{"arch": "transformer", "train_examples": 39062, "activation": "squared_relu", "bias": "all", "qk_norm": true, "moe": "top_k", "num_experts": 64, "shared_expert": false, "layers": 12, "width": 192, "beta1": 0.9, "batch_size": 512}
Rows from block 6 of a small audio frame classifier, named by matrix and row number. Rows with one number within an expert belong to one neuron, the router's apart. Each number is 128 + 32 x the weight over its row's rms, rounded and kept within 0 to 255. All counts start at 0.
Before each expert's rows are labels from the 100 clips, of 14848, where the router gives the expert most weight on average: "lies over" is the class under the peak. Only what is clearly more common there than usual is listed. The data: synthesized solo parts of chorales (CocoChorales).
# router: router (model.blocks.6.mlp.router.weight, 64x192, trained with AdamW), inputs 0-191
# up: expert up (model.blocks.6.mlp.up, 64x96x192), inputs 0-191
# down: expert down (model.blocks.6.mlp.down, 64x192x96, transposed), outputs 0-191

# expert 26
lies over: D3
router.26 [ 98  73 169 102 145 140 130 106 160 108 136 114 170 145 171 144 126 148  80 104 147 145 119 167 201 128 100 202 132 117 126 139 132 123 123 137 164 120 112 102  94  98 158 142 157 197  97 133 121 112 167 206 107 122 135  88 238 132  34 160 106 170 150 144 158 144 131 155 146 144 175 125 154 135 121 127 189 173 185 122 170 109 151 163 131 111 130 135 151 146 170 203  82 127 158 152 121 126 139 111 108 158 132 164 142 113 182 155 119 127 109 178 119  60 101 149  99 157 143 158 133  92 137 159 142 147 147 133 166 180 116 121 125 109 121 150 130 123  68  99 119  87 143 133 126 111 122 132 168  94 116 149 144 105 110 121 169 140 167 180 170 136 152 130 171 159 160 139 152 122 149 123 122 120 185  97 114 140 136 163 173 158 127 149  78 120 129 132 191 171  95 255]
up.0 [121 113 149  86 165 136 164 101  92  91 150 144 132  82 133 123 132 145 134 170 115 139 149 132 115  95 171 121 124 191  93 117  89 103 136 113 106 124 139 133 103 147 105 147 154  74 108  82 138 101 165 142 134 166 209 103 127 101 154 168  95 144 130  50 160 195  99 156  97 124 228 130 119 113 223 169 134 100 119  53 185 121 107 132 125 101 118 112 126 116 148 110 115 164  65  95  92 109 158 126  83 139 156 103 105 138 136 151 103 118 114 132 125  99 149 197 133  69 163  69 213 151 108 103 167 131 144 117 140 117 105 122 124 127 160 107 108 180  77 113 176 121 193 124 123  81 135 115 113 136 105 147 136 160  94 103 152 128 131 202 117  96 116  62 171 106 126 158 175 107 138 132 101 133 207 145  96 104 100 163  93 116  74 109 141  80  79 138 149 137 122 118]
down.0 [105  83 177 112 134 110 165 109 142 112 108 154 129 100 171 125 100 119 123  65  72 149 123 129  92 143 104 172 106 144 167 106 108 147 151 141  75  77 163 110 182 167 156  49 174 119 153 159 124 183 120 141 204 130  81 150 168 112 123 118 160 175  93 175 115 169 135 134 119  99  87 113 134 159 109 125 146  96 122  67 134  90 115 108 104 105 110 154  96  53 168 159 169 115  95 100 141 146 113 148 134 142 109 175 192 148 159  97 123 147  72  95 131 146 101  93 152 216 114 115 146 174 184 153 135 147 125 102 115 123 152 116 153 206 118  91 157 144 172 160 111 137  95 130 110 108 113 141 122 121 178 109  70 131 137 100 113 104 102 100  65 129 199  93  71 145 122 121 138 133 161 179 114 132 125 173 113 134 178 158 107  95 162 102 119 128 154 108  54 130 111  56]

# expert 58
lies over: G#4
router.58 [142  67  92 120 115 160 102  85 166  94  43 130 110 137 165 126 144 132 123 152 128 142 157 152 146 156 143 155 124 115 109 122 143  90 121 137 155 103  83  96 117 163 145 128 126 153 169 114 134 107 182 128 156 126 134 158 210  81 100 134 119 137 120 196 148 118 112 177 174  81 116 146 103 128 109 124 202 169 189 151 160 117 126 157 134 114 180 137 133 108  87 166 116 158 138 141 151  84 137 132 158 148 133  87 157 127 156 151 102  98  54 178 181  65 195 126  82 106  74 152  70 132  83 141 200 173 112 134 121 179 108 132 163  54 173 139 143 156  96 116 102 142 161 179 181  99 111  66 174 157  91 131 168  58 133 114 148 122 158 145  93 122 154 160 112  97 170 110 156 149 116 133 106  99 171 167 119 117  93 135 159 126 134 112  80 129 159 132 193 106 144 105]
up.0 [138 121 113 130 156 113 112 161  79 128  82  97 178 110 106  84 129  98 105 133 127 123 185 118 165  91 182  94 107 111 111 120 100 115 173 194 146 135 146 153 122 156  83 142  92 169 110 172 145 138 170 100 141  60  80  99 124 145 106 101 148  73  95  84 118 101 141 113 142 123 131 123 133 148 106 126 157 131  65 183 220 139 160 159 104 144 132 128 186 159 125  83  96 164  99 175 143 210 151 112 126 159 160  83  62  91 149 100 125 105 153 108  69 150 112 139 205 166 151  81 114 129 145 145  97  86 154  70 111 119 127 107 129 168  60 151 143 117  97  65  97  93 129 171 119 135 162 155 148  75 112 179 103 148 181 134 141 145 140 121 147  84  92 162  80 134 149 122 104 137 145 119 210 162  58 154 101 143  97 117 179 120 164 151 148 120 138 128 127 128 126 135]
down.0 [143  94  89 172 131  88 131 184 191 134 132 109  99 133  87 147 117 147 117 172 108 167 101 123 133  58 187 147 122 101 143 151 151 103 128  89 115 108 135 130 110  88 194 128 140  93  91 129 103  77 129 129 104  81 132  76 150 128  96 119  97 116 103 171 162 144 148 140 107 102 210 146 175 144 100 129 143 137 148 141 198 113 107 136 149 136 148 111 132 108 110 183 120 118 137 144 153 125 156  95 124 166 114  90 151 169  63 126 134  69 102 143 137 152 102 107  88 216 101 150 128 125 126 162 110 185 132 146  89  87 153 101  88 110 124 151  95 100  50 147 151 151 106 169 170 121  90 156 128 152 169 115 179 144 136 160  91  92 101 124  83 184 164 110 165  88 160 180 152  80  82 132 172 106 146 153 168 193 146  50 152  79  59 151  82 114 146 132 153 112 106 117]

# expert 6
lies over: F#3; C#5
router.6 [131 115 117  87 140 127 119 124 150 132 111 109 102 136 122 127 107 178 118 120  98 165 143 149 135 119 177 219 104 152 133 154  91 143 148 113 149 172 107 152  60 151 189 114 149 199 114  91  95 153 135 111 181 132 132 105 220  89  98 158 169 120 168 146 144 129 140 194 138 112 129 112 104 156  97 131 103  98 177 147 173 145 157 142  73 121  98  76 128  73 105 176 121 178 147 108 182 145  92 107 129 101 101 136 109 101 168 147 153  83 106 182 163 152 108 191 125 153 118  88  95  70 156 150 107 133  73 189 145 149 111 124 119  47 165  98 155  89 108 180 149 161 134  97  89  82 117 196 166 172  84 141 145 143 151  97 105 102 144 126 157 113 134 130 121  66 211 142 127 155 150 169 127 150 144 125  72 122 154 185 126 133 116 157 119 127 101 129 136 170  90 118]
up.0 [140 152 109 167 108 144 160 126  67 143 157 113 142 142 139 146 135 145 160 110  81 131 116 135 136 137  36 118 203 102  54 135  54 185 167  87 144 167 171 128 117 134 132 173  50 126 138 193 100 124 105 166 155 107 159 117 138 121 127 193  79 130 156 161  67 142 107  98 179 162 183 108  86 109 133 125 116 155 152 113 143 111 138 143  96 147 123  94 108 128 144 128 169 177  95 149 167 161 124  91 159 126 162 169 131  79 124 139  92 116  88 129 155 181  91 113  66 137 157 152  90 112 104 157 114 121 103  97 160  95 157 143 130 107 129  97 153 174 153 161 104 185  98 107 151 141  80 102 126 126 123  93 115  97  89  69 117 118 139 122 157  99 152 129 129 150 106 122  94 182  73 191 120 160 173  55 144 111  41  83 141  85 147 164 129 128 126  98 116 123 161 100]
down.0 [138 131 198 162 147 160  97 163 127 111  92  67 148 156  89 145 122 154 134 172 163  78 139 109 147  90 149  80 183 148 111  44 144 127 123 103 173  89  97 190 131  97 124 186 167 124 191 100 147 113 130 131 123 146  67 148  70 113 151  90 123 171  84 115  98 150 181 161 112 157 112 127  97 128 175 129 165 139 121 120  98 115 101 121  90 120  93 100 186  90 171 102 137 168 102 140  72 119 162 106  87 190 122 120  85  98 123 108 154 126 144 134 136 109  87 129 148 113  76 135 132 159 143 124  84 110 110 154 140 151 128 154 108 126 159 109 105 132  80 166 153 159  93 127 104 149 128 119 128 211 126 180  84 148 141 143  82 110  82 161 107 203 132 124 143 134 200 195 182 138 115  96 123 146  97 124  98 108 125 167  44 148 121  94  92 118 121 127 137 129 183  65]

# expert 45
lies over: A5
router.45 [157  54 139  67 122 105 116 121 126 124 150 168 107 124 108 168 127 128  87 146 136 135 123 157 162 143 111 174  80 104 132 141 140 136 120 143 173 113  98 119 105  90 147 149 151 157 158 102 127 166 170 111 133 159  97 115 234 135 100 141 119  92 126 181 129  69  80 112 163 113 140 172 135 144 123 109 113 134 154  75 143 142 106 185 124 142 113 148 178 165 146 155  83 131 159 121 157 149 153 117 116 153 108 121 109 146 149 151  78  89  97 170 147 115  58 173  85 105  77 122 112 121 131 122 174 200 180 173 119 167 143 105 145 128  89 121 168  98  32  82 109 134 212 154 188  87  87 161 163 145 120 141 176  78 146 162 175 133 145 170 147 132 157 128 142 108 154 127 123 132 144 186 117 149 183 130 139 106 125 183 147 127 165 142  51  99 131  76 164 158  83 163]
up.0 [138 175  81  91  46 107 130 158 154 107 155 161 112 118 151 123 145 118 127 118 160 122 135  89 123 109 111 106 142 112 114 180 100 137 151 156 124  78 133 151 147 162 152 184  82  98 118  70 177 128  99 141 147 161 211 160 101  78 138 175  81  99 141 137 108 121 164 126  96  67 114  99 148 100 147 146 142 193 202 131  68 147 139 121  87 143 112 139  79  87 101 139 153 112 131  86  85  98 142 142 114 195 140  87 176  82 144 128 105 111  97 102 183 141  61 204 112 156 138 169 175 163 155 121 124 104 107 128 159 157  82 133  61 169 144 155 171 114 154 125 116 134 118 111 136 110 170 105 111 148  79 152 137  77 121 134 126  96 137 150  83 178 126  96 187 151 107 109 145 144 165  82  92 121 168 198 154 129 152 154 136 146 114  74  87 133 126 102 174  84 145  91]
down.0 [117 158 107 104  77 102 132  92 149 198 110 169 214 185  86 143 109  95 157 156 172 133 104 141 126 149 112 128 109 119  98 143 109 118  94 107 109 183 158 128  83 127 178 136 139 107 121 125 155 103 115 176 198 115 144 130 127 118 114 127 108 144 105 121 119 162 109 137 121 107 129 136 163 166 158 170 137  40 104 121 150 113 140 130 146 128 133 164 118 141  74 149 169 116 111 149 113 113  73 106 106 185  62  37 165 165 136 135  77 120 142  71 128 103  93  74 113 103 174 158 163 128 149 102 134  85 142 111 107 202  73 127 142 130 155 130  91 111 150 111 139 154 135 116 149 165 136 164  61 168 185 118 170 105 131 140 115  88  92 185 138 155 154 107 185 115 148 143 111  80 159 141  47  71 151 149 175  82 101 157 159  87 116 128 150  77 127  88 145 102 174 108]