Weights of a small audio frame classifier.
Training: 10400 steps, batches of 512.
Rows from block 2 of a small audio frame classifier, named by matrix and row number. Rows with one number within an expert belong to one neuron, the router's apart. Each number is 500 + 25 x the weight over its row's rms, rounded and kept within 0 to 999. All counts start at 0. Numbers have three digits each.
After each expert's rows are labels from the 100 clips, of 14848, where the router gives the expert most weight on average: "top examples" is what is common among them; "peak on" is the class under the peak. Only what is clearly more common there than usual is listed. The data: synthesized solo parts of chorales (CocoChorales). In brackets: how many of the 100, against the usual share in percent.
# router: router (model.blocks.2.mlp.router.weight, 64x192, trained with AdamW), inputs 0-191
# up: expert up (model.blocks.2.mlp.up, 64x96x192), inputs 0-191
# down: expert down (model.blocks.2.mlp.down, 64x192x96, transposed), outputs 0-191

# expert 49
router.49:487481488477508497498487475486525512507469507553509501514494487484478527557490510546439522535489494504495530547512500461482479487483480482470519509475511496516507483470535498537560521508466505499504473479497486502462459515509520544529493481443491497509515511491497526551481509446525451506492478497497474561513529478521509472509498528545472488476461463484506481493500462514506544546512505487469513515489489493520496527483484511530510524479492538530473527485502481483502515451517548472534511516519524540484517527512445479534495475498540491496506483519475530539493474534522483555
up.0:508512494502508492479506469472486497523496502502527484547489466505491478486519476488494512558512504521511481506501499484485471517525496470503522469483504481505559485509485465463519522489471523496518519522482532521554516456474488464518474509501516470479464492495496416532539471521462485475514519484509494465504511513485495493560521546529487473488493521520532494513522505486512528532502498506484490508521513472464486475479483510475496496498506548509483485446507465462545494475505525478509496471462523503477523517593491510494526486478428461484573472516498513482498501534526511483
down.0:515542483524501552518508532544527545490552506503488539500475506472488521487447493496510481468492499488485504456451520510500468516470474502488520514527488464439482515508486538494506544503497490477486484516491502481474482473500471482468458503492514495549562475537492488511484514490522566493472526508502484506507477453501507512486496441485535547524482513503481491491490507483538513480503482532502505471509504465488517507500514459508544544504508496525474475539549513494479500476507485484491513546487507513535478472493447516525470470504528452462461525498485503552494512531497537487
top examples: note D5 (92 vs 8.4); violin (84 vs 13.9); note E5 (38 vs 8); note C#5 (36 vs 9.7)
peak on: silence (35 vs 12.5); D5 (34 vs 3)

# expert 48
router.48:502472526510461523477525510472505534507526511526506512499507506513475534537510499571511496479524533519490469516517510513487473534521456481522474490483565488500488497476556524500564509496491552507489485480560517483522499538477481546508499529528500489520522532524518518502488502503486493533523490562493510503539504540513504509476468468548530470495527486499468525494496476494521533543494471525517482491494508461506471488499494500533560544485488473535509483509515491518492563498498516524480516516515506564502533505511515472504539500509522495533500510485522455471471487544479499529
up.0:520505469510546451503477480459512473514497494490501541515510502531513459522490490538490467496461469459528466506510497497562520501472505540506529490511505512528512531527535455485502486488529526491487493446506509494524482502473511492511538516493484501468471552508529512473526519481480500512525483470519520467452418521500516496499529518527511501489496518482502510477517506458504491460521541527483460478447484494482506519457509516540530532479501465496458488487499512481473519488498524509491491526533521506491532514516463507546501491496533495549523488475549482526540467512439497483
down.0:502487486533537503524512517525490463524527498498487511524489490472489514518547489559448481527484466487477511511490485498498511517500475486478497517506508504501504489530514539520508468488513496450469569532503510498478475508509531525519528499474511476497467482513502515501502450505518527532524527468483508487507511484467482494501541524492576485461479541455476485521485483542496458497479488491499472486407505450493501549516498530509498511522473482486541496491534522498484517512502467512529502489483491519505521529488450486496458490480452497457507501485529499506487533580500467519
top examples: note F3 (57 vs 3.6); cello (53 vs 9.7); note G#3 (28 vs 8); note G3 (27 vs 6.2)
peak on: F3 (50 vs 1)

# expert 54
router.54:475507490482465533489508496492515518486521477530483508504465516469489527581523463549495504496504504478521465547523508515493503512528461497496478498505543506484494507525557530503567499543485533499515500518545493492511453508518504521536504519499497508528511498486506489506465506492546501486500469502499466530566485484523527486518493505514527468501495465516488536445462556497540543521458464496488465494518522488484493463513490476570530530484529501498508456512525450495532534508504527473500510530524512555495521508523492506508510502483513482524523514486543485494506485517480504532
up.0:491550455532496543479550519505514505474452511483506466513487476477493495505516472494505534480519448474544455498512529490484498541530490476508488520502514557476480499462488501482520516513507518519513481477502532460507529533492500498481474487474493501453539466531520503470515500523524519508529481495506499511485534527504475520508450474495484480483521497502488486458473508460479500490470513543515560542495514488479471463481557464530487525498531502487516519495518490481524490482488488491507541506530520474532488530553523455490500473464473467478518480447529523511501473538440491503
down.0:489453492500538481515526515493438496492491475498520502477493517511508498512492497498536524515489495512493517455502487500547516513509493539456518493469514484505447488497448502516457480506446477527517509544508496553485530455488519510504487474492484499531495517475514502495507494513469515556478517480544480494534504480549516530480486512457515498543507473453487525542510513503441499498503511516497453459480512522478471514502497508513493495562480490531466495507467491528501489484550507528489482506494539527471482511505490548531553531480507461466434504483522505467506473514475510539
top examples: bassoon (52 vs 7.9); note G3 (34 vs 6.2)
peak on: G3 (25 vs 1.7)

# expert 42
router.42:491493508515460529475525484464510531510526473517504498523509512487495560537524482561496469480516511512482466530523529495483488500500468474506464486494557503483532503483569506480548496492502539473485469465557518508504481515486477560537510537513498498526535516512541505484479472492498502507507498566486508490545483528507511488504479466538497489488504484514476527471490484509526534544487490506510462478500515493477484471517455510548541556460480487552499471523513497513489552493491516498478499530516522568505519478508513488527522491519506484532503493509524486477488485547503484522
up.0:461494506474463493488552480522478501509512491503478444466529471485505489507495519507543534513477487438466493504528494474483473450493507506518529473488487544473514525479489522531492472487560508489481462513529515483562526475503488492465481484480502511524481533519469515502485482465523502507499532566515505464520497545518522503518510467500437535519543519519509505474497556515469513475509476518535464544519509491470518460488528467480490448515521486515483509460533496494486471509496531486502452491482554500478510489528475517507476471484508502494511513537519520502500513534496533512
down.0:476477482519475530502474529486547529484518493454520493506519486514562486486503464499553517505502531565537477496478511535458477554518508507485493489505484520494488558481489521481503502481487489486529502525482530476504463505502491471497492515496497530502550482502504469457513490488471526463472493493480512517497459489488495495513508493430496453474527473469472564526537464479469526516521551516474452529491491465507535521541527541501486484512481475525503508544485494516498503527550452469500505510496515478512502529475473518490467518487482509497498495460538509471516492501532474500
top examples: note B3 (52 vs 9.7); cello (40 vs 9.7); note G4 (31 vs 7.5)
peak on: B3 (48 vs 2.9); G4 (31 vs 2.7)

# expert 20
router.20:475527486499454522491518490516468494515463476517478462509513496487475538505512514525470528488486542508479487505525547467474482486489507511499532509494519537510491509480494524520501512468492561465499515466511488511462478524463534503496474517485506502491460490506509489509528458527481533480505455460509475502498477551532498507543499460497520489484477476474473558472493536509503522476534478520519474503494512518534458482523497499555544510521478530512516499532497497527498516494559477465440527454479450501483482480514530495537522530489538502523466483508518461468546537524460509494
up.0:523505485500444512518486458507484497502522463503511483514511508474470480509537497479525460475545491529499494501492511511503521504491494511496491462490474504475541523551507555503529502475533497479474564501514465513550492471521551509510480509480509495498489468503451490491487438468541460481529498468502481501501534484544483512532485479510500492511480486504502537485512539502468524502482579505482527561474502462490534499518512471533456463469476539506493490513514497486515484525531496471481533510487502491467489507524540483482496491487535500532496498476534481554541465463507479468
down.0:499503504530483496514485500484505488502499479512505501515496490561491498518481570485546516576503482526509508467523478473523501495474473540448502531503467500462519501465499480480499477481462481497478514525520509541492489494481493493478506520521499542512463499495488477483525495477507515473473520534522524521468494538554488485518527548489475513504460492456478487471496447509480555521489538488542500450490496508509508509509481532471537495514473445558481470541540510513528498520520508462479534509482550493497519540490511509511508488489439518455510495490520496466477493476480471508
top examples: note A4 (34 vs 8.5)
peak on: A4 (34 vs 3.4)

# expert 15
router.15:491512513526480500471514496490511531507489497520514492489485557478496551571482479575501506497524511508490472544522493462496480483483463485486463478517544512478503462486566508506507495501504550494502491486560496512502469523494485535501503519526506527519545506526517525528477512489494480509502489526468510500555502505492532484502473465530512481460463473535469531516474502505542528535497468511508469511493514482519503481487498505505531547462491508516471472525479473520479565466494523516475533544521526541517504524548506518489498496507537476540481474496519514476496489557523489511
up.1:493523486546496523470483459509567532467510507487525502525554569471463498511510478504488540487495492464488473488513478509507445458497507502521514510504505461458487527481503491499469485513516482509522508472488451541501481551509501519457549444521536510498483516545526488481546453484549481474519507486495490516520493494518513478510503514477481513503477471500493491473441528512512493502499480509508495512503497504487515479540474491493516478530480497500525500460490539524490494488542511459473532505522459518474507451519508439475523531535489490512520490540505514486501539554497500479
down.1:535500520504514573509472510468504522535438504482531544476497549499541465504457525470515513539507521494512513501458527488496498495530468489467500509529508484498506505525499519508459513477538513498490487497497483477509563479477517488530486457512516480477508501513499496490506469496499490475505477482525506491541474527523510527459477470489489501499572527494471513505452537507480546490499512483445450480536487546552514509525493496479471501527471520507513468516509508492497534508522516456500515507477486511475463490495532513528461488484503455432500468515471518480501459492494503533
top examples: tuba (41 vs 8.7); note D#4 (30 vs 11.2); bassoon (28 vs 7.9)
peak on: D#4 (27 vs 4.1)

# expert 30
router.30:506488508484505520460529495469474514480498505538443485507474534476454529518509547549458537495496483451506482504497494540496501503519490455521472557509506472483502506525576475462514482520476533520466494529521453542501459498479477543482487498512528503519495508499528512515540505500485485507484485491482483500536451507498528507502509506496505498541498491473458502513517509503520524520505493526482504524494496508454475463508494520515490524494516522505546498494529492469498535515514533492450481516499522557483473504505521466568495499465543500530459544512509501509542541520492538531
up.0:516522532506540591510524508487457504483485532507504492474485544536504499478489471493502528488494492518479474476488454517526482524539472471486531563475515467526483485475494498512470466519536507517509487515491514511496507478502459527465497463478485501511495480483459508524486450514476504486499523569507469522456488484486514495478510511479487445529479480508487494468516540531516513524510479487490536507477485517473561501489476471475475535469598490489494533478503487501479509494521498501502527467516466494488484521502479474499516482553502562503480504497520513491499465507501502496
down.0:498480489519505498522502501495526524454523510544476517475475484511476519474526539487517500509508498513503487467491473517510481493490468535502436527497494498489499550494461431483513507482521499486539533484470536504477521485506466500501539540497540500519537518512516470463498508458535465538468516491546468548528514504518490451517463494485479517501485456474500490515478461524493573466491532514519492472518495526507499516434471527533535472515479476510497526491499491468483499493508491454509482526500526505523461523499506508497508499468566505454471476452507480510517498522522483517
top examples: flute (37 vs 8.7)
peak on: silence (99 vs 12.5)

# expert 51
router.51:474472477474462489486491496482497541479511517555534497512497517508448539518481498578475485480491512474496485505504503481471492492531487488474468528532551508538491482492560486500491506473462551491474484454521506516492481518462467532509492528504478452515496528514521546505474498473508488528499501534473504526520464508510545501496487481500485484502461456504459504487506490525518546549537471530516487489504496516487493465505511492550514537495455531497509506480522482478536553468519540490457519521494515508499551486514492465514510541498521507525471497469516504524532501547503475505
up.0:522505502484528507549479494470561480516447525548530559509545494521521504491467480479490501540491456529472494505483487536489473480485489522504545494513490549504511513556476526491473510475517464519511531478452524496519516479522480506514525494545453509536504521547507505503515482497566511526548473549507476479486485476512486491518480514461523520507519519479501494519490512491486477479521576517494495533477496501495528529483498491485476471479509474472521505543520508512521510465514476523475522462491524507501491529434509506484482500468447474475510493512495499507526477500504477473
down.0:503459513495519490488511469487493502539475464505534487479452486521509529533467586549459564480527487492515516500488495490522503516497494519509503490489491514487509528477549489480508435520461506478473510464472447537497494490516510473494489512502549495474483519491573507503493494473510512495497527509489503497515515494517526523492496534492490477500515530521476518535468491515495491516485531477519505477477538498528515515541512508541528505509486461563504564470468474523486494520475529468511474466471512510480461502463456496466508493498520478494495516453522519469507512526449473492
top examples: note G3 (40 vs 6.2); tuba (37 vs 8.7); note G#4 (36 vs 9.3)
peak on: G3 (40 vs 1.7); G#4 (33 vs 3.5)